config = dict(
    model='multi-label image tagger',
    dataset='aerial photos of the United States (SatlasPretrain)',
    train_examples=101725,
    image_size=64,
    crop_scale_min=0.5,
    horizontal_flip=True,
    translate=0.12,
    arch='convnext',
    isotropic=False,
    norm='rmsnorm',
    hidden_act='gelu_tanh',
    mlp_ratio=4,
    inner_norm=False,
    patch_size=[4, 4],
    conv_stem=True,
    depths=[3, 6, 3],
    widths=[48, 96, 192],
    kernel_size=7,
    num_labels=7,
    init='xavier_uniform',
    residual_init='zero_last',
    optimizer='muon',
    muon_scale='original',
    learning_rate=0.012,
    momentum=0.95,
    nesterov=False,
    orthogonalizer='polar_express',
    adamw_lr_other_params=0.0018,
    max_steps=23600,
    batch_size=256,
    epochs=59.4,
    lr_schedule='linear',
    final_lr_fraction=0.05,
    warmup_steps=2360,
    weight_decay=0.03,
    adamw_weight_decay_other_params=0.01,
)
Rows from block 3, named by matrix and row number. Rows with one number belong to one neuron. Each number is 500 + 50 x the weight over the matrix's rms, rounded and kept within 0 to 999. All counts start at 0. Numbers have three digits each.
# fc1: MLP up (model.blocks.3.mlp.fc1.weight, 384x96), inputs 0-95
# fc2: MLP down (model.blocks.3.mlp.fc2.weight, 96x384, transposed), outputs 0-95
fc1.137:465505493529520389657558451577437476493515497430462485466403522493624424446429635465505507463526540469544638563609470499497540496439484438586483380527430541511532522480433594507504492457547611435541499547414607545479519469489528504518570399530432534522521451533468546351560537479446501418
fc1.138:487569437568463544513471436495438521546454529472502481505455440494514460452525340488489523507454404523493409554589479483525553394449473505474549513530526632584462568568475547506479521577526505438428477472413481395425439505484472347549428502443496545534585461524454498494398429467430524550
fc1.139:503598513527491506558455513541502470421521611452542560382512480457511430530514558600520493514479534582513575549543485550476532502490532428466486520464506527491481516426494572481478599443515489531532515460466482501504528473568509510492448500537473486558568443515536505499565458448544514478
fc1.140:499486452469468499529489498492539534470529520528398317512550522447467575413486518572363503544534495440502484541550487508501523409515483483554533466478500553627546431536551455591458490572549504481468535530408548548451624549467584457476510523423432534560501542440463457479626412593524518410
fc1.141:520507551505497463553513494555499540521472409524511614436453486610354558417427500446510539432450466553458536513586437496573506513502527534573416509446551371433468511406632473557441514407432473462548566460443534528433523461579476451395532487535472486464448361536529494535458549584387517488
fc1.142:470486544521459561441479503527428568507570444436499465521561516501597497548474537447492568500496453479462520485548490530488541522567497416518497477477490561568422476534438470574520475500572495565507549444506489532563481396480475456509552538465534539540478419380522419441421512588511476397
fc1.143:523523496480473502514560517501508468545630477381519497552478538473553567490584449512487485524476493410462548442659505485496533469515508523511501582449432484472469476587514511538515544479438525508544517464631425480499471428541486581498390670486494557551440583543621546369521452500505553459
fc1.144:495403550458549626348566450527450485492522467516575575646504508465412617493587463407540555467460485481440452530488506520577442338519364424495511376510547549576545525448457502488475544493558507431482534517550419615517509551458546473553347473507584460434461499506493503514435522390606475441
fc1.145:457501470454511565514517540516594539450505515486440475478533587480556432505526532472456499549563532454587530577494561542508527522565437546504504460509521444494543540568455462500410424543479575508528504566461461534474521549524516528484469523443466455569455420500542438480539392528605461419
fc1.146:554513482501467485400515547537527403482526468510530586541527500478461485517491458496475463573576489461496479487545525518547533480473483624547549547516466528478521562508420527495507462563432460561491623560469522529455383485462463552469454517449493554586449465522528520473531534579535445517
fc1.147:520493517462466527535474408633533494516522509539390449441480560482552389530487468419470513526488531510488464460497506432430542427557482370531352461542487573386582393582571456508488496541505585417577471533555528510425510555516501477367512479567520318525542489498580491414545462473455574552
fc1.148:476386592496601508481453524506494530555467504452482483465502545454632490527517463464597637519485526455455490458439493467499483420605484455508514576467484433590434531515486496541438461546626507515432517527472530424514399529466540426491517555526505424563502464432393572525506503511548482569
fc1.149:490435457567477499474555514544477587510440444442485581453523577557588514459465450407513479547464524496495629553592578456421549533573385601452412553426527567560529501481527602459488502430538572571597513594472566588488458529466566514537430556449474559478552469599555543558546676481508550575
fc1.150:538447427496511472541625454580445503443388470478451538387579553425412449487540451527466442473560526491539531480573432532487543449566521592541449521436587489464502556506546654412549498482547469558502506482510449491530517590549500438511479473376542527530513445541424430354526551463458462532
fc1.151:478605480476519488499430485580543563540468496466442488526594457507425528405551440482436647552357458553477581569456454550539522446477399476349478522478492487462457510500484572404481542474544456412521586458487590544533514459484500440493432453512500521517458443515497571454583549458492481480
fc1.152:589493522505475525500431492496550593441524388495540550489460509556504505550396476465454527552448529477454431459443562445547431444496490571482521496442438553521462517511496514539468413422497614529570493498464560514496488537509429499506482534541545508401500508471449469501484469502593452520
fc1.153:526571482540481649498475479506595568498450483583477534549583550445552571532498476492504570499460537425573420515559566571473513499438515513435435508554520535513443489491463357482491493587487589575575560439423494470446412452375533406473519477557534463451495473635418527485492432573497541428
fc1.154:450481521420383540513423500515524508573465411558501552511525492505497454491519573442468547451412536369508473443451432474520514465568475524452524503581573437538541462416531479545534504548514466436505497534454489578591531453537590559527468556452493494390591505478465428409468508551518486531
fc1.155:507506515534498507570433492625538466459550568532503477467534558352442484503450404426504518518492527592582469461445420553504484537504594492477483492442492553539521475594377566486464487520557561509548494548430557572459535418400511479515529539437573465507473578565516486514453468507445435493
fc1.156:501498541421523513540486468485468553497501534542459549443519524438477440474570430531451484545493375465490541500533426490496518538541476562583446428509404431627514497413509497584532443512424548525466455545527542496564467516417439496455444456561570479501490557552395519533455616546438450512
fc1.157:475483608466470536515534513502407437525481575617530425575539513580544507427557522551470475429434435478500501449515483419427557586482510521491525534445473486508483424446521492545492462414569491460578486497445465516462538473494562409491555490563449509551489433549531499512467406532476510444
fc1.158:533474568511443538587431496539544405423495484484523431571509568546377651480558459451402479482493503505506493495572591496536445447489503458387487351480538430334451455509337432487512526464466544540484500463592523514512512427478545526497527604507480513515543431579421485476566499503588516573
fc1.159:539369437451541524458526464516542444482503405473513505577461424475418581443412425464580491464512525420525530524579389486564446478562483585462497389447493506641645500483491575511523531466424562548587431582377522478419523456468507473563473587620529529493486495518586494476478528418507513529
fc1.160:519506537473506515510519522500516522554457543496517514503498474478491515485494430526551543539479523487505491526489476506531499507549485527498494490503554510477459524516500448514519467478497529479450461495534505483489500573459491453504451535486509478469483494502507487496466496447492512508
fc1.161:561461499529481433474449564541471532455422405538524366465511527595474426497413503452567576469458487462539549539526573517359519410510369464536537523492488465474490459484555550585437522382613530490475463490564526479530559578465448414589482532548549480572445448575495551490519446475529482564
fc1.162:416507523494457508486492492500481453398496443450534597460500513477533549516387503500498448532489572516466532524495518428418564414478523518507555475479512490506446502501540606514455385456525511579439361590437488603506477510499530512499550543346455525516482522495507482512464523515537486478
fc1.163:474507540495465546450474478524568476437511533531387460486573474491532487469556508528475481482518528498508505536498517538487511532520530508474326419536542479558480560457493511438502478609576453541573542482557547501433412484506511506425450428487478525545423455507476491528551468522533551457
fc1.164:488515505500496481495493502508515493497499499492510512496508499498500503493494491506504519502502503490502494516504495502491504489503481495504514495495496499512504500486508504482502488485499508500501493500510500503508492508499508491494501508510504507507500496503503491494496500500501503506
fc1.165:443556448447439499413484454539515493518538593562428402556422517501525465433522517505580534491453453532517535506441451518492507528517508525536471453490531468535492403477518589552409505423632621456523505448437564468402526469499518513459363509484509494520467453494527515477493539514462469593
fc1.166:476453515417543518410497462444523509534471443444526522521542513498561512556435530587499550443529506527512520536485532438433505544443460548447436500509492532539532504472415538457557507471510559516503486518463434512559536562472605467492531490511487541443438497534502391449498499465513478510
fc1.167:514581423377539485553547481496532463541452554447493552414505544516554566528505541568463541559491481556479598512558522559533510560529462391497462571553401555482441550487566481520474496511565504549521438557475445404471491450417578393477442518520468518480491499452583511592466470357473651466
fc2.137:507601544515379516438544478623509459519499510448462463399498587484496549552522562484492576408504465553620472428424521519621531538540475601453479437548527487515478514510485362482520499517579482519583398460516541501531534409417428560509607610433598507519398485575533456396473596542585443460
fc2.138:481512449499556441510491514604472451473442439544576443555414577562544430533450540488530470495505506495455452564543404519549504554549530558510462505526471420506551468499466486501517513498450484415428518483618470561510469427535451522478416529556552555476589504551458484539494454539442479484
fc2.139:545513466485474556455559484480595366498578542563510490485391494488510540470546468487468489522423465547502543459492508494508490499477566564463516503404464496452485461446450483522461451481474511527515503599481498500473521555438531474495546462502507525474516571507457470504539472474558544486
fc2.140:546445360528510488542395362443603556480500574516512572496529578433512433398481539510500476584518458506443546660419526501508495571500481599458529595641443583646497449493488449519507467502497566553488529549523447534471450495493508521528455417468538411635451467529566528460443470595422456465
fc2.141:518508454542541498448455486527472565519509537482513460424526394482460499576567540524439559503485521511471431489400441537350495508470459506512554498483528608579526434519555529517471539534439505533538435473433535424564438509375525517599459533530510535549391429468526571448456488358525584527
fc2.142:505474542487552487484534506573511511488466490429555570559510483472460400468508374569488402512550435462486474436523498478495561536528525558479488376544559536530413416524450498455454504424463533533475421496478407579449404577415565524433433511402485506549470515456518523448469548571571471582
fc2.143:459452528516473533525533485594401521433430595426599384515432547452438533428490568457460454514470498553484575592529539494549497426517505426583479440447512516571515442453519498511577498495497420573441505462520503540319461482463454533536445488434541455467548488547404536392604420520511515539
fc2.144:480556490398532599487541431524506521537515536487546430521589487489545585562525466578523594583697563420457518539502565450314624533508560548475501480533428521441555426568539525485515672580565554499493496514482537557530443520455416446485449427434512531470496556590574518482422612474529503500
fc2.145:459479417452510458521333483406545552571529483442518485599515502515503493434434466515552535541499462504517538461530566504593398484519406564497568370480447431548522480438468490503449565457449496474569546524576506556490530560453473500542595546482555392513487460491518597545518553509472539480
fc2.146:524448333509529546509462468484478488482504501441415500504533504493420514485534534488486528536598476532508555568543568528417542476526561532540484461578451548471476436503543499404518447450470519453488568518564516463503540531498484412505494464497523387614545583434487515512523545469517492472
fc2.147:426532496500596461489525450524620534489524571543530487502430511524552410492539605375479534522451505460615436527479487504582514541575600422484495418472483592471577588480430583439464502462417536513354466457511490517540543397409524512461597395425555558580434436471503461498441559489531478462
fc2.148:456392457450455510429503391539496489487494566501414556459465587467518471537420539471515496583466530481536549481470568538549527538542537544434498534485511553458479509580518390596538523501609558456541488474556567499572487497491476401476504507449585477503452542450555494383537512506555533552
fc2.149:441484584400371519470497489490583505476507472587538426428470491443476631543439445467522429417445496485605574480594575378400493462454452449474456625403549639525635427441489575541468536422567599626503649515552494503436447489493601436507447553491509395484451550512426441512519455595375452536
fc2.150:571530578510530459544507532449582683529456425418470504513487520431424488480512390460546546588440453517414628573426438417478408456528557617481490526377508548477551587328499539412510522458396532457571511472516407465421523414462472590438489517470539482513352495588457437469586567533536538435
fc2.151:479550531473464503540556417532589494504572420502493529551460488495459435525514548561495545421480495508539503421404517552502581496545431563648518430439489408488468449469539539498470478460330517474498435510531529417520430510472461516486425558541493472497479544501514526495570408498500513430
fc2.152:510543437447536526536558472516511507541493510510464457563511497488525509540497521591560470512493445486482516449596554434458654529430510525542531543561532501551473532467500509484542422468453445512494478432489594557575489525502495530493484495463600463515599475494464523515494589490441481500
fc2.153:547478436401506509556504518368571527521558536421633401555464492529560492381454519448513486487476443406605442518434403563592448523489499535559513489434488494490626569508484555408596500503505482482482501614517461556480442463536549413544530481528494474473485489455619475528496440398501549503
fc2.154:464519540483444570476517489475503505485465537604587500508488550458499575521518483453536592466457531450498479503439578391516484496467443553507485491550504497428452454544510476496471620553448508494544542474518499499495549551462545552529523572442514526450553487523564513458511513565471493495
fc2.155:522516470539611490469466436501555458471457519478517491481398437534480539444555504495537564509563482496569447551537422458483404486483479506410470594521507447499388588412499423444510460497489524548416390485477440511541500608590494363499478495500449489510515520467443510562534445406569399505
fc2.156:580472436418595520493506484580501563503483534475556523495471455470505451486582476557536450466513613582502525385512461566575465483518488564467529458507615492494521505508580518561512593557500496571542503485479444476573467510487447508474491501452459473447539521470470541500524522416531506464
fc2.157:457532461478486619385488675438446593461487600612495452484550517591471456512515549563537528516506441401496516531500572497485450425477483494617527575488531477539463400562473516573408437531417494581532397511533565488475464520557545548503504547484457441445501541480545503529548607533549524508
fc2.158:491521559542529476407548535452600447525507593606529493537437429406416521535496485477588497478443503584479524533406579386522545429602519474488520531452597499533579512512501583480494464493538502435565450497556502521561468515487534535517537387505570561531558550423517399496475409479446404524
fc2.159:455549447502518405541486468494614467481579530480560532513546495608517484507377458491431545471454497486509423480489619477482508479437472554460458509473471540504509497509404490484529479508497609405552608544400497529609464560518477486464521433563471535487409543500401519527450558529635542492
fc2.160:509501384506513499484461515492439486535513560476528467509509554518466510503497506523533488459503489514542495481511458512528527463493534525495503474487493545456487538514519521527481557468491503453522482491536504483504483500498476442505511505514472520509439543549471503500484544520483526473
fc2.161:459465573497520565449452460583620448569527564455554557465501421548439466569467512564512499501578510444529497476537386602478507518467355351514527414491485543516439468527612395560517459481608486559531599517500479467433501561565431581602447469490528464457433549405533474557500488496446454562
fc2.162:558511477474470495510543420530445400450534435409490485445477507554456537517604510461486508512446542527525463396499525530515472426499473544425453521460576516494462449534476503480526505600521496604435464584477516527443484493488531470478515530582501557530494500502484441505458498522488505577
fc2.163:511429487439495529504534515502543524449499498463496585464508495488563471492497529536492453469522556550502528457616514525573503549438615556513532450460474491516523519524530527510504484512522528441554445443558506471499451563539479428515559505548547546538537563547540523523608485532564537486
fc2.164:498501377505479505515503498478463515511500512484496505508501499511493504505509488528480498497502498511502497489537502498511508496492498481484499496495511520495507504515511517514497497503504500499510492504502494497497499505512502424496512488502506508495499502500491525523500508505492508506
fc2.165:442501461502526447471446534566488495569420551530574522473511588465509569578501525552548511602426440547507384520525524564425437562468516477494523523392520370447557482550471521543523405519521461495433523481599563482428496491592516399533495500494460529511490471533534555500570490510457506563
fc2.166:515539430477400547533501429492414528510544519487446481537411497542486513546522507519514561596554559453565432502485503509413497509503509504443484539528539421567434559469475436498552530507483447561513581521480476472499472532510460502458504495555501455560515492525595501488550537542515511529
fc2.167:442492506609482486530552489517583461492469502528444562462367537494530514532486523474441583564527549526544478510542480612476533491596555420524552472471548490399502482460509429424465522508405469606427497471486469529467499433567508590489592493551575505476454398492547499505502499528458487483