From a checkpoint of a small multi-label image tagger: batches of 256.
Rows from block 6, named by matrix and row number. Rows with one number belong to one neuron. Each number is 128 + 32 x the weight over its row's rms, rounded and kept within 0 to 255. All counts start at 0. Numbers have three digits each.
# fc1: MLP up (model.blocks.6.mlp.fc1.weight, 384x96), inputs 0-47
# fc2: MLP down (model.blocks.6.mlp.fc2.weight, 96x384, transposed), outputs 0-47
fc1.109:143175126160179162124105136137167108196107086208120178105139146126123073152154195095125154147177077141186156125139128105146153174159087152143122
fc1.110:122124137093124192152187118092178151123149098105159105132146100177121118215156156167066123117084080128186092133177090167143143121104093141149089
fc1.111:140136156168153100062090168128180087161164084149137056135122166162121127166153118130068098062122145198106162117141133101122165110156125134151197
fc1.112:140141172126101115126111085139172090171160152063148156142184128167141085092170131121112130160130040120114124143166097178115135104182110095176163
fc1.113:168114118193092118150089125100152124101116108058183139099093138116171182145187173159092082139176146103188120128144129125133075090162116106155131
fc1.114:085062104223124112180118100136161111103107079135105119153118139146153135130161176126100096153185156174119095121102116174124121088165090091138145
fc1.115:161145120133106170181105159110214108141122114121111130144163123152146097129137117123149132127062137124068119172111155108152098136128174124138097
fc1.116:118189145103199158115118125100219142098082171109132172082128111109078107116174179112101131135163130225108120088142138159212145114135136127128150
fc1.117:160152096088093156133108161090173115232145093077067155176162128187111149140104111124131080147062130191149110116144140139134150149152156129153066
fc1.118:127101150088057111135181147117187158142113130077111150104124094161121116153162116136115144192124075095115198125135103126079109149082133107135113
fc1.119:091083086129140197162112151102161136132096105097189169099167122171193170143125135156133126117095138115065157135108133163081057118102177078083098
fc1.120:155113101127135172130069124139194179155106117093124081096156098116157232161121166102101115087180128108134142157188120134087081128175165140138123
fc1.121:192159135211131077144103150107224084125136146171125127122149131149103159078148134179141166136106159112122138131126121134206147138121110153100179
fc1.122:125133143083175092155084069156177152152139116117092168147139154185173163133077087200160153111144115084120096148122177151143142175103049117126112
fc1.123:113130112167160139145135117142173115095178112113173089066087115122143126158140120148138169092132131140088164117149187136141154174085131139082190
fc1.124:122103137105095162153105179107165131144105134140155088123108093118129189188147089131158169250161139120098133139183159111155142134107092129144061
fc1.125:205167104104136152141132114103181198119153128113111140122144093149090126121120095126135111125107097174120188163100170135169027085085171135128078
fc1.126:151086151118166177063142110142169097112116125148184156072163114063158127137131081150185136087105163176108136182132154077130189120094108131176060
fc1.127:131142151141135160078159139136205113167094168131107169157180119163112124135116166154109141084184169120112131128132127148114099141094111099103109
fc1.128:170157133113108031111152139146179144057126134184122114149111086189143150132101160117106140096168156076192137153153179154164097093125138161165120
fc1.129:069168076113174170140106154140176128174088159106134186149150070183090129116114174119143096111130095085125152180127140159165088122202125111154106
fc1.130:139110070142121157123142103119171130133159135083113091106167132181141103219097138148139115086114133140088158095142106115134052086132195086129132
fc1.131:080069091133144092118137074077175135086120156154138125082144153120109138138121158120137057144169148103111141179125104125092088156119133084165086
fc1.132:104117137059118176148117113089177160133149117058132139149164126074102144106170130132100115077133134120111119147130122125093113139107137083102138
fc1.133:126149129075137108154135127109188128091156157085111132108187151173145130157203110097075100111093118162130130120146123120102109103094144148125144
fc1.134:103065093132133103140107129121168134136082132112141114117112202169150126121134173155125224145106119095102132126100114115172125148158140173131075
fc1.135:143045122088105101160136127092164127154122090046137110090134137126093132115050124137093089112085162154131162102142164131121122094155096086094095
fc1.136:073101203122155152147134128144183131092131091088142151083128089205116123120162088166131184133160101135128162167188163133137160168135137095196097
fc1.137:104147127124146123149054069149153145188112125105127166131124107098113155197240165035118107074111120132138151176110143102156126078151151147117089
fc1.138:138091088075181112147142113144230145145110110094191100042138115054101166154134131084118107136104124120099122170175097164080122103133097177102136
fc1.139:141194186163130175100171115118165131084166149071186140170140151154213125153159155132178127165150127176104057150176144152090116136109155168124127
fc1.140:142097133126074140132135089123209103177165139116198103103080095117083163114121109098144090113089096145144137140122148118091129120179140194111098
fc1.141:095200142114095147155115109095160152062155131113117128138124129147147187101071124147113189110109176151099098127126065142139110169106027160099127
fc1.142:116164097127131131089103149115163176063096147129120141088142183197140111143168176132122063144148119169106103147142091080113114108093131141156091
fc1.143:075077112149160140134182087141182052139135096115145144189125105169175155147121111148080179142147137061147103097129157112166110149163079140147141
fc1.144:132066133148121098151126122147174127169143132099180056126140120162139123099104136159107126116153123065182155165129097153111148114127153134121095
fc1.145:128204129115153076148108167132180178037110134144119153104169113108107135100171132136120121114100112156105120128157125140130135151168143130131122
fc1.146:154122152140117124153123133134161137174141182100165136080139130114130088146143129109184154159139122125163202138171149152109085140080141080142141
fc1.147:125089112120096174113101123095161123155136140090128145158128179035136069062095138099111150181113115107121076184119137151166136139115108095136178
fc1.148:132104163069125145106065126139167118174129085130177107160156146183088114063190099101066139145129110088134093194140145108119121156143119138169129
fc1.149:147163125125102141180098123098153142153148146117162127119107109144122135117175083098116109103135088189100110145159092157152137158055116144154108
fc1.150:117152116159146154169127157127150097157135131111118152076143134177147182194153198136168181187159116146110154097119110098151118166145135124162087
fc1.151:152155094166112178142175108117156133100152077111153126111067140163139189176083182057117117139144135080094142087163135110133161142144130103092149
fc1.152:131175136081076133106106136148161143146142162085103136115159131160093110196136106130127140129169087119120130134141122133145159208128081132084077
fc1.153:107128182082090134118135183132171143162144165133137076112120177127135105102119133082147085174183083180150180126110113117089104135105111123081108
fc1.154:156160113155104091086170125072196064132163116137117093169102096129114096150076111142125128158156157119121141128106067140147134149130128138109165
fc1.155:096148126097113102143184146127177173195101088059158120076133127140094121091153112117145134154149155093186114137170079138119133102163124089099168
fc1.156:103119189126173152131093118139201117123187142104139116163197098117179047164114154102110150144144102162154080099141176169088040108144071136120101
fc1.157:183104136121123168065082144108166120154162153115144241123098146179159092119100130135152156143105165086138132111091136188134131228120067133170125
fc1.158:138122136085106167105110082092174098117142145169164119163125133114108108170151085163103109135114150116078083118131099154102119105088158123180114
fc1.159:172160105124134134100092166103209182167131128081126159141115122114142175069132163141133108140144101146183087046131134166179148088164144100093128
fc1.160:138119097236128104126125151142178154105106135082058139155157118165107116086143090041141160166164164130148116134127099201125124120121154117153140
fc1.161:115103123103128133113073135132185084118144143166111094093102069153151186159085096135227129084203136124149153110148041111087130182162174167113138
fc1.162:122132143143181128160116070157161193101071107112128154150096093059169185086126197132132131164183096160157090133097134138129161094149033126140110
fc1.163:172139085096141150146079161168164146130086128138114122126128103185096108115128083135171137082137124117166109113151138108120126116106203196149109
fc1.164:187157204094140120116121045102191087148100170125078131173160110158105142191115143130132112103116115149119126135117207120157103131104127163171148
fc1.165:088145194144107158119090152099180120182155134141132113132147132110128137145123138112154095123105171172063163104152153132158191125166117138097131
fc1.166:141116107151101104131129161114162123102046123106142115172173149114111157146139171117109157088128196136130137083110113116226205154089170135121113
fc1.167:186140092155089155125116140122177164120163107127121151107148144136147116103130130191119134129070122193080091111125106167155101210085150120148045
fc1.168:098104111144131067135137120113162163132172048157134156094157151171110126104095134106148108131189071022126164133108106157116116127128117142128142
fc2.109:099117144067151135121110143105086148120111135146140130169038106099134060154188112125154100194160097169103160093150117124142078197120105164145115
fc2.110:078107133129084105134102170130136177157139136105158167091188130118171154124127149101152155040147093122104133142160147075159177100153118121094097
fc2.111:143124149105088111182111095137112114093124140116108122135140184112101159162121136100069098135196147138170106129145131142190130162112144101121114
fc2.112:143193115123163106109145108132129163156108083191124149137160080130095116090105110132113196121093154169120193142127117165178199127107123101159147
fc2.113:136142067193070063151143165129096174117138100125151111122125118121072091177124116134193125172160153145098138128095103141124096113126165165149133
fc2.114:145106158149069161128142094089112115117044124137173137116126151104120077143135099149133148160175127209137149135108132087126170143083150150188164
fc2.115:158191121170145112149137161204166133145155117147149099031128099139098151125061115132197091171118080087160110135090124089114133092122152059177130
fc2.116:093068088134200162081085076110075118107127162145096142106086181166102133136168153120131145098110160096071150170166146158144143114083135121117126
fc2.117:086150175137149105065091193180119113111180134075115109113138107218150128101130123146181160120114117149117142144118159116122112115184101181116113
fc2.118:151153067139160069139149144161076098112139132103114122108128107165124133141117099211149087088107144099176106081118080121110044106143124110122087
fc2.119:163127116154193087076094162115150102140119095071108194131196132111111087121182126152135179116149137139141194135111161113141134111048163086130094
fc2.120:112108086083126127125119092113132105081098144145100127124179118152100075128134085094130084134140139126142111125172197131149099111133182147106141
fc2.121:068158116149069118155118113123207148115084067147170123062172131134173124135098100118094111131106121156133083112127123150137165148135103123097176
fc2.122:117158114112126076112179151121149117163065158151164151136122125154075069111171158154153098143078140203179117098086118151119137119162073150175102
fc2.123:114102117141087101117123104128204133117132137138106103098159145124100171111101111155158102101100151181143090083172086128126116125131072160129056
fc2.124:157107172147153094171144194104143132198134145105109142133183120121137174084149152134094139135143178116141133162211166106142125142170098124134134
fc2.125:054180145212126116101118104099116114095086165110077131055085146143105151144129113159162096082137122152127122166166117165130162143166114092178130
fc2.126:069093156192136104052129171149106089137163137103140123188116162144181078136147146137121082142138123101178127117158164111071161107162113168123130
fc2.127:157139107123163187078067123187115064068088155138136097158068149129104129169150101135138087098183120129112114157110194137134132117155125129076129
fc2.128:149128095123072119132163093119121164117145144162092054147185157058131171092138117072102067140106162135153107135169165125122193127126109173176165
fc2.129:140141178124147122145186193091094106090068112151162136091077160143153107133132154114089167139134076096124147131077177075071117106095164146155158
fc2.130:078134084081144101090092167071163103098112097172116153137094054101093106123135168111117106098117147158148133139134202105053082098111162123166137
fc2.131:151130148197151117143118126097104117169136076097140202135153066151179106099125110150096149158109154093129095162166150122088122147122170077102129
fc2.132:156113159168074164132173141131167147140124138154117078093137131120142146135124166151120160181083055101100106124087120104138117163178116059084190
fc2.133:061126162146145117178131190105049107127156108106140151102122083155108124152086070111114151099126121131135093201165128121092134154140146109065081
fc2.134:110080076146124125140122136080105105149124101151082064074172094111101126169172105104110105069111095177167140086145117070123193149115150155118114
fc2.135:106155146109094151124106138095131124093193126093125122137212152077095144144069140063100138200145148106110090159132162108129170154117165182167147
fc2.136:123119162133126061121078086111142118113028144139121141114117115118164099133140124183136194100135199106115115154145134176137122082177142102140105
fc2.137:132109138079125116112084151148092129154164138150178167104063109169135173194107141125145142121113181071083129072149119100088130143165186144150108
fc2.138:045143143097092123140104118113134124117221191130130135117097142136117084163132134110135127095154115095156144122133140082160085111140134155073112
fc2.139:155137074096093070155163116093136220156088143114160093173170137081096211136135113172188122133144153101123100187154135149137148122107169122128130
fc2.140:093128045126134078173130084119120155146156156069148109071177144188128106109126121113109133128135175152162123055174140131081130111139121145055155
fc2.141:161123174133105116132103094046112053152089092144175137130143107099126127188154119144126130103118111060145097178118161144111174141135169141128119
fc2.142:141114139133127117119140145129133136112136143188131136173226131132131192159155130194170095184162145091156142180113121086158148139095112123134135
fc2.143:141155125158104089114132105156180177152067155106111153149147127142136149122205125138102145109178093174151117176182141100094128151122138167169147
fc2.144:145184025100146099157115142054131074107166128131105133121102115145122125182137125085130082106122148137120150115109166111115107084185154112085125
fc2.145:138095094099155115071154136106114110123103173154133146116125150069118103110124154124152159133102126091142150110094094191142176054074120127189081
fc2.146:159091070117112133143162207098119141099121067082144100111057153159117063139118122146136070136106146099153108125156148130127108095147149147145137
fc2.147:144116105172198121137176154121112129157138125122131173132113123108089139137160106131134142147099098143160166134157103101078081144145174136142120
fc2.148:153178164125119140169134144135155204120104116129153145092131152190141156158092169165047174118153056139106108091129100132137099093082147129124117
fc2.149:091123095132176126155133089095131162133141159100165130162117121173095098103201172096130117097086136105122117117102134180142140068105141120119113
fc2.150:124151134155130098135102204111141160139105167090166098095124083121128155173167126153106175149177145127192132174146150054113161127102076153148133
fc2.151:121095000135107126117103136059089130125137167145124121130109150131141132129132096134096088108126123142144095108158111116098108131114125132150114
fc2.152:105168102080090128180141154123070113160119080091096136160127145182159135113186056098136181137113176175150129097101130107106126170177119089132140
fc2.153:160111110106155116159205070097057139102119140102112111143180124159124107122077112157159131120118076081169122101135085157114113103167168120130142
fc2.154:179170151145152079127082100105105103156152140204153171122135160131102131148108138146116112127043080090137162098165130147118142203150078139079101
fc2.155:150177116136159116123146163099061097117124157114087174147100195132114098105158058161073127125138116115070155110156078135154109063104144124090122
fc2.156:122117097181168143154138146179158127150121182143121126130115130139099158131156104061079152136144139114124142144173170118092104072139163067097207
fc2.157:067135144122114111090233107108191128066090155130135115159168132178133108137082136160150167140124146144120127180127156144101135100189136156101168
fc2.158:193138132155123095224105117140114076209103069148125165108158102167134124090123122098149154123183073119117152205140155168094137119139166104130112
fc2.159:104108057173119174168089085055087106132169153177110133130128091157134091099139086126118106103144146180085144145169130153152083097148089177143102
fc2.160:118121059169090114123122140055113117105150193147142181123086105076136142172132101189128103119145156159094139128126135118103130126113112140175110
fc2.161:141154170077176152108173124099140160058113201176137126097144132119101134147167125153135121099097180097158142088129120147127113161122139105052139
fc2.162:130136188176072137131113083093096084155137107152160152127134162127151080122152162149158160194095138160112084174076189128104096116137183164149137
fc2.163:154133163101112109120158137067117135125106198104178089073119120168088113118171132168093143137091155109135140115171118160120158123167163127081125
fc2.164:132159101163152141155147167123103145168087134131067158093127167086140137114130124120118114122110122098067144181148143080083145196213128079116168
fc2.165:109114116095187105106201109124145088115142127150153135190095105168143061181177115102064135185111124177078133092169143137068077158148132141132137
fc2.166:145106134100133162103160115095177150132055106131165169094114153151100094110152116137089152121121146123059117154194108117120130125127154132156113
fc2.167:119085146149167108104101114059149156135143108146119107106155143143202127144182136134154069105111135145141094153129171125146125125062134145125119
fc2.168:135150133132121114130135094077154095162111135116140083120129081164140114143140089154128112137115167134132145151089148132082096193094108103119121