Weights of a small multi-label image tagger.
Model: 64-pixel images, arch convnext, norm rmsnorm, patch size [4, 4], depths [3, 6, 3].
Training: muon at rate 0.012, batches of 256.
Data: trained on aerial photos of the United States (SatlasPretrain), 101725 training examples, 59.4 epochs.
Rows from block 6 of a small multi-label image tagger, named by matrix and row number. Rows with one number belong to one neuron. Each number is 128 + 24 x the weight over its row's rms, rounded and kept within 0 to 255. All counts start at 0. Numbers have three digits each.
After each neuron's rows are labels from the 100 images, of 14848, where the neuron reaches its highest value: "place" is the part of the image that holds the peak. Only what is clearly more common there than usual is listed. The data: aerial photos of the United States (SatlasPretrain). In brackets: how many of the 100.
# fc1: MLP up (model.blocks.6.mlp.fc1.weight, 384x96), inputs 48-95
# fc2: MLP down (model.blocks.6.mlp.fc2.weight, 96x384, transposed), outputs 48-95

fc1.264:129128151132094112125132123119069073120098069149134109142152166092150132142141135151103154153144139139143111146136152122096109158102143116112142
fc2.264:175153194130128123135098139130146103095098130088138142115104117136113147104137140136121104147094141144122134129073150108145116110127128166087129
place: bottom left (34)

fc1.35:135134148126133146128126110130121131145131142110185126130124106159130168130147157132132116170151178112134089160148090146143148123122122097138166
fc2.35:125141147119143118091067122136122109133108115078133098119135153105131142095144164172086120108090155106121066108193177136156135113152108096128138
place: bottom right (46)

fc1.51:132111129140092095127158108123110141158107122085156125139102118122155121133074128142137134157122153140107103108093094116169113149140117131140121
fc2.51:148141114191095106110129118135095116112173142140125132123161103126178110134125113121117128177143143142172085103140112115125145112134138128119105
place: bottom left (35)

fc1.267:118124139071149126136116133152127095138150112121135140141129144120146144111127094183099144132109109120127158138127134129154126099118139133133173
fc2.267:113089090140147086093153112108129115143098104139112139137127125109122093108118166128096178135147130145117137101113107105115160155113114140141149
place: bottom right (60)

fc1.307:108125127148090120079148148102110130106129178139132142106113131130167130107151096155167154137098156124139135116083155065122093135155065121163139
fc2.307:114108089110121120145159140150118159129088111163103152121163155106161106159094139136129121095093132126126104132098124111152150155115157101131105
place: top right (71)

fc1.313:111111125124136129087109131148103123104136135140083132154117089142101121141098124074148079135138112126143096130118139103130162131141150169130122
fc2.313:154070155142100165142148120139084119151137147161109145103094116096151107147144109144143146138130085145109122144134171100134159179123140125125116
place: bottom right (55)

fc1.93:119162150145168110131131095137138147170112140144138150087142136158105136121126130131133104162141103133096113129115139098133109118162082112153101
fc2.93:095087086115152129151102134176113125128107163151123162130167114089163148101109111111114103092110101134138115106144136088121121139130157162116124
place: top right (59)

fc1.221:125132121172145157138153154124114093113176146083107126167119147117120138121115153094090106185127150124152117124142109123091131147163130134145116
fc2.221:180113147116179123125115090146108177108131149112176118165145118147091126098127156087141121126094112114132115066115118122140133125111106140156110
place: bottom right (43); bottom left (34)